config.toml
time_shift_ms = 50
n_mels = 80
vocab_size = 8027
decoder_norm_position = "pre"
beta1 = 0.95
precondition_frequency = 50
Rows from block 3 of the text decoder of a small encoder-decoder audio transcriber, named by matrix and row number. Rows with one number belong to one neuron. Each number is 500 + 40 x the weight over its row's rms, rounded and kept within 0 to 999. All counts start at 0. Numbers have three digits each.
After each neuron's rows are labels from the 100 texts, of 14976, where the neuron reaches its highest value: "fires on" is the input token at the peak. Only what is clearly more common there than usual is listed. The data: read English sentences (LibriTTS-R).
# fc1: MLP up (decoder.blocks.3.mlp.fc1.weight, 512x128), inputs 0-127
# fc2: MLP down (decoder.blocks.3.mlp.fc2.weight, 128x512, transposed), outputs 0-127

fc1.213:489398489475416545543490572469480504547482504497522462508526557489538476491522455524526530520514457358535522466570555482546443431482492487534437496558561518538478506519440505530482523492476549504504436481535548563420497518487547496570438565543499508486507515459466502506379526513504505535460459507499449467516532496432480494517476510507469534504492464426532437476482523564476493468521
fc2.213:507536516544513544553520534547494458590517485511477558526585514552538493552472493443508546485424516447477484572523472506472429540496555505436459512480478512465544461512511477498467460557534573533499542497464504536548476547547460560575522505471454483418503498614556507520506450534484570477498506474531558517444505460537552497445547521460493470518460532472593544467462533526468520493450
fires on: "not"; "are"; "is"; "be"

fc1.193:410502516564475615428526498473439467529502497511508476450564529527517497491509558504469511585399499465494509575536464513558497555521504501480470453571510463497553586454460474518518509539518456466497521492582470502507525532479500447456469456494480517482498522503455448477450465570561420501445475536493442477572418532539483478414490477494459513510548503476541518480546513528522525532510
fc2.193:491572488543521543522507452556492470587493461530568469480500452532498543479513498481535521565480427565461486415456508541509485549503406442541479542478491502553419536499519447538510416465471498436482521413509486474500554507505446486501467562505517502458471562521480505565477441530507518436442509476479563466509577528494488478513523550533516475534519503483616506444538481469529480453541
fires on: "even"

fc1.266:518552611525484456476570482316488513527502463485533481559511527531455463462533485466525513527471508431559484512531509507501543488548470467505519538518532549561476463509491477546472488458541540512497506489446486502574472508503506433473508553556425473536449543471430508472517518482486503562510553488495493526581516487498524517470504504472440603494498546454453458508434528466513511565505
fc2.266:515535561546492454488521506418457500516541431510469495508524500509469490475505364490530508521467532434575465562527546474517531494732493468459501525500464502572455529506467476541503497470531512514473539450456514507563456501510502426473482529574454482534500533480478468494534505485502513532522493504533477510537481503471508535452478456488505543440489462475472480505447537497529455511505
fires on: "<end>"

fc1.500:532491491478447496507538513533530541522533454528470506512510541491438501533535524537558567478442518370502573477528472497501520481506473394462403514592484501459526414527506553481544495535523579464524536503464514500412559489500563463458497464483549508472510478603535536492525547491539505546543537525534417572491532541504490537521497490454440536509537520514550518471489453468512504519514
fc2.500:432527439552534426502512469533482500498594511488466498505464506473517512517537511453498513527526543542565466469437490435530404431436498425446551434475488549477464450477503532513475399523462529451465503511535535465548525564467537558498490493501500475447461449519455447547560496468490456477506536546524494429468495492481468484518512445487515490409480534437502453567516434522480548553516
fires on: "us"

fc1.429:486429521546416559410530544526471530498530513429510539511550482535504507474465533492491461479493541514491425531546461487524574504450510555494448430485499554434558473444458504519480457554528525465520522492505451480559474504555551534474474448587453539463557539504490517502552451456500462478524544450478496521543511450548433477523509523579530478540503589493480569473455504575479542545499
fc2.429:487501513497496468521532533507531501469468566603544435506501541515457481552473505564506515450478527568487545408525568459531524520499445498497530527433459490546488524478490535570467484586510355500474443494509495544451516518446494457500494514421501449489526429448482570516428527502503529461486502511549503576538526470470506491522494439431494506541528508515538409467513458479515452469497
fires on: "is"; "any"; "against"

fc1.222:499510456524397498531569510490562491541504510543437530436543534515543427473454487463511485510515593485526495540467461471500574507458455534535406503517510516529476496527472465539499501517457461424463508461564486508504546495608528544451478406527443442541507490482468472443584549519584544505456466434475511513462499506537479513526529523454521493513502569494470542447552515533465529478495
fc2.222:384535459414531447502402470497438545481490488508521520496438542497472523545601532463508529451497467505472509447509503489525513406545512516448578464492540470464499584461479518518550467459447504498459457583485536470484506522538475481548569507511463469508517556540539551515461544545473437477520503515531514450588493432523519474552527498513500482536497478526529432517533475445468492509558
fires on: "it"; "us"; "me"; "was"

fc1.33:470565468516473455513451548503546499491517512530591481540554470485463440493518488501540530465491493477528481531485454402485469508464486417460525475477463530539528543517488500515483521501574548472472479525506530533519461495535468442493480539480548451560495559615494554431489574496554524543531538557451446494495470532502518509585556534448500539445542468433518515442526448560431480480578
fc2.33:563519531554555582467531431531471480538455506465464530478488492504492497539492490482593525511543487551506527496535548469485568517529535559500482561512538499528520496487471462444527487514480509543599566515549444539530526558503515448545523402560514549472502466490551563556533432500477529471476483525584518502495560497488550514470499546490523496576392473506508478434473553571519468473544
fires on: "was"

fc1.494:539528422547455494404521487519525490483477546444531489536581440485495544594527493492491453522549491480551532527458462467564523472450582489456490456488494552478464521489470443469472510568538494439454573469480449481520471500619548504571471543474579467527473534511500480517490524459531495525510482553486455507505456536501475451517523489496510495485508459471423561516560509495415424535511
fc2.494:478487472497504524492495435477508447448527434542445561512457591547492569514465481528501469499484522406487498440559493508566518493570440443475458517545520490442519513478459472431554468498423488554522485494502514575493526494543455513455478491476464582454576494463467575565469542473437539499512492542562508530508505479468517535469477458492569464469417550498529491408487543506498462479506
fires on: "want"; "and"; "still"; "a"

fc1.202:522453497494482582502503567527536485484535520479490490459542521484507510558502450486522482544503480502564535471552479531478478441448564479547489548523553475387491488422453487498459452482499627444523521502461499505479470525518469540510537512543515536461563497461509402549514490411528599491448520500482424517549533549491557486547497434508547531491522448473555517550460522482487544525450
fc2.202:569541501517491467470454532456456475521571525498514512489526535490549472516522524486480432548516526449483552588522500535503514547417558489502495493526524543421513480502522530491486546467491535554502480490471434506559488551509516505549500405527441576442572569539456461558530552501527504527459510449509466509442576409477594503436521454553493513516478445494539465475491578519521552491493
fires on: "<end>"

fc1.362:593443458490449586549524553498467553490468491496518466499586499521480577508471549473437498554543543474477514499544428483476520520479500491482492489526555540480484603418510528595529498500535536443459522519535548499573492508529417479519474520454485543539521491475484430527527475465467547480449557485470485473528525566545479464516519429463475483568486445512574528535474498500462474473433
fc2.362:469554498478540477546448490469490432466531496517490500462472491513479470473525491532510529506541491542389536533531452516476473458517477454433464463454394485580548450520542551534511514549459455510461540505492483530573478482522459588471499520469471495423448478507558525554456505497512443483542523506436525502563491501506457514485554484439533561480463489480533522557621490545500405501548
fires on: "is"; "been"; "only"

fc1.28:462458461471554454507453521499486478546576518477432539534473494478472516488465537428500491464429522497515472484574475485554471500475448477499480527500547431473486518514406583483473451390551480568436482553505472515527469510523497509482508521542536510491521520548554565435537475557429527574494503515520479559524461498547518516552489541510525489496541506506370437456481533471518505504578
fc2.28:469500523533486491518494467562552485513416466531556465492526479476477487529489476458534464515539489527490550535458521524513538530463457465525496422481419521559543443536587479529503521575486531405503480399517572556481499496457522497545478502467486480513513513458450509539464518436499487435469477520531600453489601513448503424516509425533485528417493560453521554555483482495466521516498
fires on: "in"; "next"; "full"

fc1.352:504519539520497499462419528552471516439512441464456511491521494489504575492575593504537500504502538481453491529509508521525501545512504446546496468512446558541519493484493513527536505510574456496508531489500483512509393466457591449425579502536407465532494555571392529527550571529499517459401522407492483475533468521546539502492473481446503500478541448463502515521494489550520465492514
fc2.352:452506446502502478462460527513494537460499508452558460490496526503515417521510564497518410458543475491483472498455478504553521468512538488514590528505535532456521472527512522556493469436524459477414520455543504451566556519547478495436538495501523457520511470444532493503436556489484465475581509507439582457492562485517466514551453456483468456564500410508389480519490502506421587538501
fires on: "was"; "put"; "said"; "is"

fc1.359:531548504482499466558565437500495502468385538532484462459475510471488455438543603461504493478443602464446490510463470553567505535537503502513468504546502490489455528465504565514480484554513568510520549534512539507490407457515534542526520525501493504491475468526471552508519533480550508598561465454508521552470452492510535435480585527546526484489458579482468485464533513508479490457407
fc2.359:546506452518485492495474501530468522546503469529476542484505508579562538523503469520461505482456473470514466476513511517508512560493523474483583529550561394499521476545529528493479461519453448548443452433483511565554430492533541498543522530444485503602510505522427501484460464585523520509496533561514557551412480429441480588529480428499553455498467473433528542433481501502476539469490
fires on: "up"; "back"

fc1.101:504517542468512495437560436480468434471529488539457495488475457440561593490484529556509492515502531489504567470509459493523537463432435494535548489538461522557438515451530465518490491581480583537492453524504488491466480505487560493453470511496514576475518541558503487513526462490556462453484560444469462490525456559418563497505586543517523462511511526448405451493586538486512500491426
fc2.101:461520473515468524516513485516443512480463503523470498480516587539436489541457518433485478450532456487497470477492435530552459497507543478459466489480577441430477448489468476559503419411506464524487462432477558467523463501446518516479457479436654430496506479505490555525485495542465502533483434516507535461476473463530465448502525504532511532500485550526544505420532452518430474575554
fires on: "and"; "'"

fc1.71:483510434547431474539519557466496542503490499412530520503445512440486503437516524515528517527529533491496452438549480476534508537510421506522454485543510517483465528527511547450466522538542526397497557434582573475540460560433509498560461495533462441568510551447477471470502532527556579478506488560510489448486538513442511524491493547551466461468470479555473532540510543428560491464562
fc2.71:468435491509529508537552591491463577459520446493458509538525544471536515530511417432479595489492510486524532522438527471524502451521486461512475517543448483556538521546517437501480457412492455548583446560489453492460516419514552553500473486522521544533575498458499421579480489494467440488464552521492539479472498466483565439509459463462476490480509437485507466473512487583472524528465
fires on: "come"; "got"; "some"; "going"

fc1.477:474514595522444480446523530507493406573502448428482477517554501522510520507518555489489461484501483537516448524494547487496499487524559421543512473536494498473534509462440437448509504440534539508436519542502514436435532456514475464436478526526510557485529495483533489520535401432493484458468483541382480484601490443455438457501513473445471503542479509504473503510539560511441428465487
fc2.477:580502460567542532465555504463542490508527501529473442582542512460439535487509507591508526568542527489473541535458532510453532532529561488479468487462493465521509474566515476446542459516453484481524459457478602538507515536492479563560413449490452462487494607485602500470545490458503509477532483543531494521490472506530522534429515504423522441454558450465512461519518528540512453464516
fires on: "it"

fc1.482:523566442497454495503565425486516508405469462568478467530413484534522495452461444522496544536570517563528555557506467535528541543417523538518546510526461485450498499545549509475467497550564476477506512461435536555478442509497478486490484474469563602517531506498469577520425449462544495495569492548510479478488473472483515512491557498465443511526439463539419541519509535516546469471473
fc2.482:429501479498458564472448521510441532531450513487515574517536502448526534578426576484517497528479534452485476477540444532501503481557418499531540505509507456522509469500495480550473543480410555503458515473583523508546485519433512527493515478522493460489431562473487465484496568444433421584531499447545480606486503518492483523549542522445493495555530528485412492478498482505426498547513
fires on: "you"

fc1.509:502468555519511525511462469454521563444538515554514448521535566443580476467476560486485458398490480491466570576548509504491558534458480534530505570554486488504502461527565532514515499513508517398480510499440473513496478479523515438466463508513483555585468495524545473481559433545488448496557497528461493455487509515496546522494541569527409459582475496557530524437480461473448444502536
fc2.509:501466480441547536483521515616548461500463517529452498564510444503495497545506514506524484566417431534557564427454471542461562429485405453511527577499573485486554480482506538556535483523537527554504479531494503486461445548584533547515438531513515503540486459531488448534478491482467579450452513530542444484505494466466470461481509530532496481513487427509473431477553530484554517500483
fires on: "you"; "it"

fc1.47:564498536474472502521483483476491554531501434500565545472490557537551470468537475529491498476496481490476537578481506525542499449457518548516501580501470434424439517494500479495466484547539522468465467436491435504557523441522481522496505474587446476486437563455499512485542562529583538533473495540466506444461454483397579511497458480520425519482516427529456509543573488449562495432507
fc2.47:482590443537462534468526521392551507475516493567524476469516519409410433468491498496544476498416459538571533538453481504542525474577456454498462479499431606523477445512522501489526526463513485563497507516499484449475511435566522494527457463457529504518522495455536493447537501522487547505393439519473537516525470457553433460555467466522524488492547476549536510506501462511500515534496
fires on: "it"

fc1.268:447490460479500466444532488518499534582434567456465430535496541505575563511476573449477528473467493463454464500501451522451597494478520585536484457526506489462474468455527484577526462467568492418458487481554487531461451452495572535552470503456457502522548501517483486504479444497537554507498516470549526482554419579523549475496510451506489563455488510436498453490447457506462553519487
fc2.268:503465517492539505518467475464462498528466464579583534487507450435508418562550454511467477561528474489513460486473509511574490528539501425544523552441476423444448487593527488456472444520424479512432455491490476473441542505534442534421562483458483509516451489484517471437465556466505506451509487450464539518481531478458521529495516559470501424519509480477483423544509504499401456484496
fires on: "is"

fc1.461:504505544467501511404487461488470487439559514411509570537571592554491454432457507522500503484519502465509519471578451504457510474476494515492494570533504464479543471437444434459461375498527560438464425493495527523453501507539450499450494553528460489492492453473461452546531540491537476530493474507462501472501503533500490490516466473449438517464426477459476450531458511499606498487463
fc2.461:533534533518480554467527489488472437413571481455473487456533511527528463462424557473531482519470513451462599576518520512521493507420464498471474511490401518556544422468472504617486565542530525552427541552441505468537524506486459520471498436502437540497501547531499477547584559479520461532480496525542497519523501475515440490476473448588528509471474499534529525513470515511540477513497
fires on: "<end>"; "and"

fc1.351:512472545535486540533526516465467494441433517512524483521481552554432507468470547509466509570528427525500490511559494482482492524483558503469483483528555532404450523562483569483515459545501549495466556479507535468446493503546454486543475438451527432558486507420449390484546450518548529476463572552474453493557468467556439504525477472484481412486480477452501516491511420440498493440485
fc2.351:450484517465567449552462537489480453505462481448473496517470525478518559519406516479489516540423558545488501471474480483489531519510500459492523501540468495565549472449540560555498508596383496509522469542515422565499492499468566522456440543518587549509523491459441523542526478504497457511470470422510489509485519505438547460452480544492461467488520580453487502466579472525540516480413
fires on: "begun"; "able"; "seemed"; "young"

fc1.410:492475480502486462547511459487544483519497540455439550481505517539476482445477497466462568542541506477473521539465521485454431501484508578482458610551497396522525624514526440492516546540450517539536551468485517504582401498411403487556536524549521505485507520502494518512537516447481550556547477440439482604528520501518491478502555491511521502484476516472517504462479514474495470510520
fc2.410:493537434499469434465474549486502539477560510536457517539523475576489489528485500532502477539418533494494531498466514557521525551502550407465460490526535503572474445532543602499433552515541469477452498491463600473440505486439537539504502506480455489516571491560467477555470571514549485486459523529569515512490538397477463479538454433520517519509463510500537540521547580479461464545536
fires on: "up"; "got"; "off"; "no"

fc1.174:485521539467522436557526486522504528510484484498486445461497460507495512455454542589553463467525513406462509468498477491495526553447482481494533483521521551570442478400569483492554602562495523491455491452527438496507427502520544497487499508514494392531513546489424480494524608570500469427534515496432569496515512484544503506510485531511464415500477489486486488489443527505496528420469
fc2.174:481454480486561540516405489493486473392442432531533519414472517464477517465496491471508456535574525524447531482483498500441522465493592457512501524478547528424513479477558517527519500435475523557429479532496534507536593514550487483447533498511500462559462511506586466484485532453547526565521517521441548445503514563547428480513526468499460477538407435533504507513493491483492499549545
fires on: "was"

fc1.484:475586520476476548556460544477511527479535455457541504455552457492492439452541499461464539501461546568504495524457542521474490461461565493484519442542478499505538534463435447512408477547541506465495469572490482504523468486540561516506532537495522402454524483495437492501528449448544490574431535399477418485495527550523512472430537526465491462467465520440442536469491426531504517456471
fc2.484:462504504560490492527484473495495450492451462523511477499406514439426515505414521582500465494440497489514581527501439509468579526528479503496479513476502477602479516486549517462544437546455416499524521521535509534497497583503455551452474477520442534457472481496563475504515485520475503416496520587421548531540474393527502481538488531510480513507510536522556468506517531524422571451505
fires on: "even"; "<end>"; "mean"; "had"

fc1.495:547438515466545528527565415518469515555493499474518563522453523472610514540490528512491493450540483494559500479540538440499470475514454615486511481570475456516444492560470512544544506541470537458514469460470552471458495563496459532519478541513457457500497550467466475492508521551459511497475495604540515447541512454530481492482506499486480564458478386501466467508399527486579510544486
fc2.495:492536532532540496475578506550519494435447513530545514488499508506541488505449451504520540482474458448543511475563482536498602538435481399501447479483492465478546563501607529444456448480576508496434552554523468529459485446544482467514507517461523584486576571546495551449480443512494473485477517440541492482416523479529565439501549510462540513510492481502500498487536560540531517543504
fires on: "it"; "but"; "not"

fc1.433:533501481500455563431471429505533502526539561427525534500480510557548510460451519521517527572496494524532494503515461522490550540469578481544454546574433542514470549496539475488487579540612522507490522499510517544483532502572541432561489548534463492447502489436435524428408519510432547579518538547485484502485494476558474545489492494495494507458468478537561554446509521477489550456509
fc2.433:485540500567516539546539485578485541521408530473547553492488487440459470556474474570532523516523513449546449571480441460520488576505506459542518407420483491435453414478531486544456492502523558454515558518478546480516514483485514513495475439528457506521495528487478508451493472529479454485534493521561488581463475534433457510465514503515431507539615475547491428474484460493451458504496
fires on: "not"

fc1.26:504467501443461571591537421513516528495470524439472489470488512549498606476506540546498479504441527425524548512481478521456542510475558451557557571569520564524507420488550452496527450503532507538507492460433472528485474517564570469504513520516500517507475466522514515468543456423495484497576505544510516573469525486545467513484567458523471453465533570494531553511512556563430538482473
fc2.26:518456510487462502486463509518519517487489570453532552516522421448604438507557480482432555517542501544524560482466513454483425471488453484580433480535477541559476513495491468555432439501504475466459475560500495541531548459495462490499485530471564532569455573494502501435587460558472409453537500482538501465504481482442423498558501507465518522487492527474450502435493501468542523531450
fires on: "in"; "on"; "along"

fc1.112:555551464591418532468504458436510487512512439455502486566469557452516509436533459498480427498404496497524456486507536559510577502477458471524514464454536505475501597506477459497501589445576561505581580503527532524508497494499480472428476503527528505523539451519475514454548535490528501499548508520488500466521501495503478480510474436460415578520412485495436483497471566478517500499524
fc2.112:539511494517428468477482510445497426533500504467477465531481523462479503492490455589486480470507510494539561566455514512560521502562444495465454470509484471430448476518544474535461519546502578525517441462456487505595505571466461481553482468486563458549456505426468458478508487429465428546497419477528467473507579563542498578490519432463493464469523530455528502498450555521558483565487
fires on: "<end>"

fc1.325:528511502497447482484425533469509505491434552501463497474522567496468562500449545554492527567466472454442448512487448455629454549535512518476484568504460539467536516444493518456509544482513578507534486442513543500572464452462465496513494492547579491463438435540466475514519464465524444537541483521468544539509507440563503533442499522545539537433502521461533494493476544443486396481477
fc2.325:493504496554506529452446489469453464461506451509557552516457491513529475518497498502478537520526488515430489492483436560486539470492524451515562565470541463510516410555513467478541497538480402510500505517551488505468459518510452450502545492377507521535571490518485456505473562498511502509494493582529586552515463423538479574514556455552543541521384439475537516511456471580489487494495
fires on: "up"; "off"; "love"

fc1.384:541462518499494553436515459594526567483470548498557464560541535484497463506520536457469464504452475441543474550468482480474536553464493489510509449517518466512423498519539385529532502506538451480483588556547470490500518427454526477506485512548554473500496510512525480556549493522506496405478496540479476545535557567406531534527482481518469511510547527456426443474425555556456507486548
fc2.384:519516503516501466524472472382458536479504510488498505530544435564498506464535478524459505522473524567383499523524544491473439459525555515483465512456469541474483501500490554448458526546527540507469459463429477526518489566502447531446525520510445533423566525408505472444431523416525521539555510395480473573461467473557475495492521456534556512522488480437464487473474456483500471548496
fires on: "in"; "and"; "<end>"; "is"

fc1.349:498488583489479452420514447555490490484538542604511469530567450446500455469445513498534507474479544487487533484479532496430562418415515501551551486573494512462484527515476521524562476493540538517538467492463514562537500461463474508453472540472458504493527526528491515467528498575572565493424505514561483535576489550486525607523540535517556521463458494487486456456547492485502452566466
fc2.349:526538573509490512464462410534510533442555409532449399467508495560518507459536522432492446555498479594502481459483441475495477505445486511486518464459522542553524463501515438482453512520480498469559471498542416466458460447478503516524477469526499497425551441436520503513486497557506506546412506472451511499509526512486581420464479462555504450477484536476451543457527423531481491532506
fires on: "<end>"

fc1.12:513487492523474455515491452499493515466563515490550429525468576489441591456471493546495553458426469488488579505545484537478489557442519592468550588452439504524496506528532493411465467548505510487516481493497444484548436540468457457482445572486511467516510516515478497476584539492462529514486457452491512505470454512523608452540436492509549568454496511474445505453535468467440477506521
fc2.12:481559459489484486524598555478497464448486477523536509481499436528466484536514490571483446541541503511483449500453430541550517451502458503558423491469461530540481435490482493565488556416426469498485532558492480509485478477561575546492493506474535547464517505480545570489565456476495517430531488560511502500471551411549445524494488557415456491490483432573488493476449488472497426479530
fires on: "in"

fc1.463:490585525521442538521536514507533452483460567428529407500535560524519482525453566401519506500490502485536468495398492566535487449521466515559526582472465486479464537533565526472486572471497507430501494516476520518529511441472536426521513520500499472457439538500483505516505527553497496561505512502474443510517506504499441523529473491486500505514522589420465527452436579524477523393524
fc2.463:431473521454518483446422524534526491468473457529525557540465457491526522500458467525514519489591469509486522464546513541558561543521466416504457528544543463508496497526496549477542470587520417521510487562509484480517427507521525533480491512438498421486574536548455536483500533494517532509511541565483575539546441481551515512569568516495529471556392538473494504545589458505485457490492
fires on: "<end>"

fc1.303:518400499500535575444480517547506391535541474405405460550482471475467476474526497449413474515513511505476533511464485431470501485475517531514537468514511470496488515474458478540493509504520478459539548591474512538486463563529500508453467509575514511554512496528449448581551499440450486515503526525485511531589528488558564475470520547492523585438452501446503495502441460516481551499452
fc2.303:526527475553443523526556484435475530463454504430554413541498497474474456515475629516565493486491481562513477540517481486596484497458497489508453481482466503586520482464523476501517531467547510517497469536489451454580479560428504558502540427439441504444499415463551494461465528521475549525440425528507486529551469443510442483479536488560495474556518483491499443532532502496469482544508
fires on: "is"; "find"; "get"; "place"

fc1.41:572555488471481550469519484527568470500517474517529399442495526497474492526581494480496457450517524479549542595570532501536492490484505492455482446516529527512514501563415503477546416592532584480449556465458430462471474414523520506555497593563513470471494539511488534540443524522510437553454511530504539489479436499484495507446503516508485500456514489492512538466469420543539491477488
fc2.41:505494488513437525527533427548494459500482491488491493442502537471414592536605545508444498532544529502513491536542540503471436543464532497498578504548473538538506536495473423460537512480523507502417535522517479427485484462510534518456435504531541452578498566558528490530478462541530554522485419477481461469417501515428555440530515516556525478504480425485504506508506495477475475595549
fires on: "and"; "still"

fc1.451:469470447457428582558555487461416464475482485536530512500537459477468528494484521497580533498516536400526505526540615563525475478495515446523528490527487447483463526547496508463479525517436521463494480513582495527465454505474511462588460542464514550546581498455512473462497449473468477565441427528552519534590476511521481472457535525474465540454470504462530474508511470508505470546425
fc2.451:467538423480478557514496482480515363481543475489459531456486487454516482489537524452475485445484524461501450594530544510478484506427520544517551519422390534497506486495489480448487501572502504587424467590487543566521514490504447540544537497504403469439431487541456484504551524462451540498534514469552422504508534536526496498484463503489483504463477483507562463462484465506525522490504
fires on: "come"

fc1.363:454441485562391523515504520492474449512458485540508509521524411582474606488549557402561508477506492465457491506461508543441473503493504523461457475542488440533561519544499434510541482411526520483533556507509479498452504509469523480443561449527573499496533438525525527471471553435553485476490443551458504470585491496488467502534527454512465502445511505484536553484528523493583474509481
fc2.363:475512391577453475499503479517567577481541504478472485500498512454474556494493477527479570403550425487497472477509511481528509483436485437513472512465466506482453471543521498493449577462508503507508464400485472492518532486541521491522467471511476503504436430495564468442518589433582589447457545521535493543442537444485510516517478576491501469515470484485526465508495573482517518560439
fires on: "us"; "asked"

fc1.299:546445534597468459565467460501444530519600459465557464471555547471528561531507482530553523475463533458481569582477475479512513508464526571514524529511528472498485501568455540534469504501452567416524480508435537570477539523432447484505536474458479486480496475482495547478510519500554503592499605532453505506471458500523521519480552533469493531464476525566486502533511540551422468496531
fc2.299:480503525439587523514608437454569475513463473537467450539459494516507510486535447528490436575453492481561466506506497505539545464550454515518446510526482571540526518480513525504533505530490505540471532524553504455456474434512544483473502498548500544489539552469559504506532503569542444473483426448501467532498491458562446462461489484464465491538491429517496491487504380376538465545506
fires on: "cannot"

fc1.195:447454554554477534436527513439516544486548482520532439455564464462468521548515507488493517558444489474554498508520485550385504502448501475550459503570469487511528563470475475507451476564484586494536526493522411511492439499455441527431481550457556435512497490507455482586531509495467484485567534572558534453564389505518516523500520539507524520512489472531450493517481501471528542534508
fc2.195:480524516488493533498488536515512470493496437480550541518491515468448475524519420498486485498503541509440458463495451490558516437582441518518529557505416485485434529518481459526517469483456498441410521506444488510483609463454534454451451586459499502523530511467476449541449466460544508585531497581538494499463424467453496389505462501476508529453565454511521523546511502458534509490427
fires on: "and"

fc1.83:507540522508449492512502456512491574438483498428456538477491521515475560470519509518506478527562496410489508603567492562513568500490496505530440516528472560480499525467515448546483475460488526461530415462518492449476482541519570544527489473482483496477501580529487543450503462505537507485485383405528474546492526499481523607488508443532433564484507510467451490500438439451437512459467
fc2.83:563439492529478543473472493457519495515528541487499486506504463516499409440499522517414474491493495567541496438458530511490454424536467499523498470481454488522483442462520516511443489540469489482480403443456432557453526449482482484453508499524473567411554558413522491462476481513497407444513515540441523531469516501480451446576587501478530454518521547475460501437489533493515520580453
fires on: "in"

fc1.431:555507494487496501561518482490543469537547455424497529507541426577495490443552546540470527478561476544511528470447493530572497472485555511454487463494445484422545561481526497530474532504490508520453531479578405438481480486558492497512552552545571460520447525503557430488496471412543491553490453489456506581464458521564476464544509531465532500538398491467525456508545517497523464532489
fc2.431:487504514521537488521523543495469516510518467498491505575510546449536599530485473477506548559443514504480467545550556535503539538556523503548492537471524516510502446552472556524541444514488538439548485464593580598499547552483453479477490451531425488503588486506533503512530439504499518467549497505586504526524459483447523455504496423489480531459535493536479592514510476573478556411551
fires on: "could"

fc1.141:465513507480462487501566520480473520478536525508516527413597524516542520563462495468504475532535502465546504533503527503495397443434483438447544579514450508478495499575511470495452476564466471506491502516543475546442556493524462485535488556567599549513431480551498535500555483535466532470520426497470505578481509469459477455487519544471557509530515512463485539443545537534555528393492
fc2.141:525457527474484476433514600501492482509554413503534487567508456451436485492498465530496475471517524533529474439533402547517606494562513493512490450468523491555504504490496496581521512567464507537452528534513508392528451487472487457436515468467446467512520540438516471464506475470431445528479487538523469438582509506526449493511512559466579438512463446533467482498497498454461456483457
fires on: "want"; "people"; "best"

fc1.247:552581517511493486555498479524555531506532508437526474507494493505586465475534460487515448511532452545541593558516562566520603521453520508517514441530444445472492480506495489499498551448413518473526545481508395544492484458502517463476489525485390514573534508453486483489438527487505530511499497493460537527410475518554517506493465590540426504547473428494506473481498450505473478476452
fc2.247:431534426516437534516503518512508500421540490599469429496506576551491510588482488475492521488552537557459529437495483482502471475469442510508494534481471498511514517515544494386484492553467490496487483489492560482494475535497471495473527491464477568449446424448544532579447514527416567533473507526492414460493474458512496494405522510531490515493531531454439505545464517510596478492548
fires on: "and"; "too"

fc1.497:483500432535524551521541487507461444447492491466521500439531505435439555497469584488448519509505436522489498533515533526513507482575489521518485496561525446530537579539406501472482459521508578520528518536533468522547461450489478434482537522568474492420470453527505475515463409475514520601532493456455445577514424483583465541497529534496505528511453442481574486513480527517555501478489
fc2.497:460532501454462474554515449494487493488461587505467547455504492503453506447541525515523496471511461521500458514538521558547407496465530523534504486482473478464517480498530520438556468541552465511464546521474455592543467559425477577452606492493438472489543456565488553435602464495515491461529488564533551494420484502495510519481466498513455459516462534508535499418515515515539594459517
fires on: "even"

fc1.456:569432466482495433488559514449459487454483478421547456491478513472528556528495548436591492495486469477472487518468504487503578450494506515496520503491460493496473443407536535551622529456479486476473489470536489499497491521459432483532559506477513459493491554538468446478527502492442491564531551443453481512526506506526443559547531564589466525492471533489506421449564560430504459501527
fc2.456:475514522474512546503486508499468482495541560565462560453479442571462453560457429558478454499494468516557540483515442454435535526584510440533464502444524510469548459505448580464479484507509514524495473517494431493498475497506468570488429507481441439522497461560419518505543546542490488464459586521488550526518444450481606481517434520480516477439528483518445546558487539517518526523539
fires on: "<end>"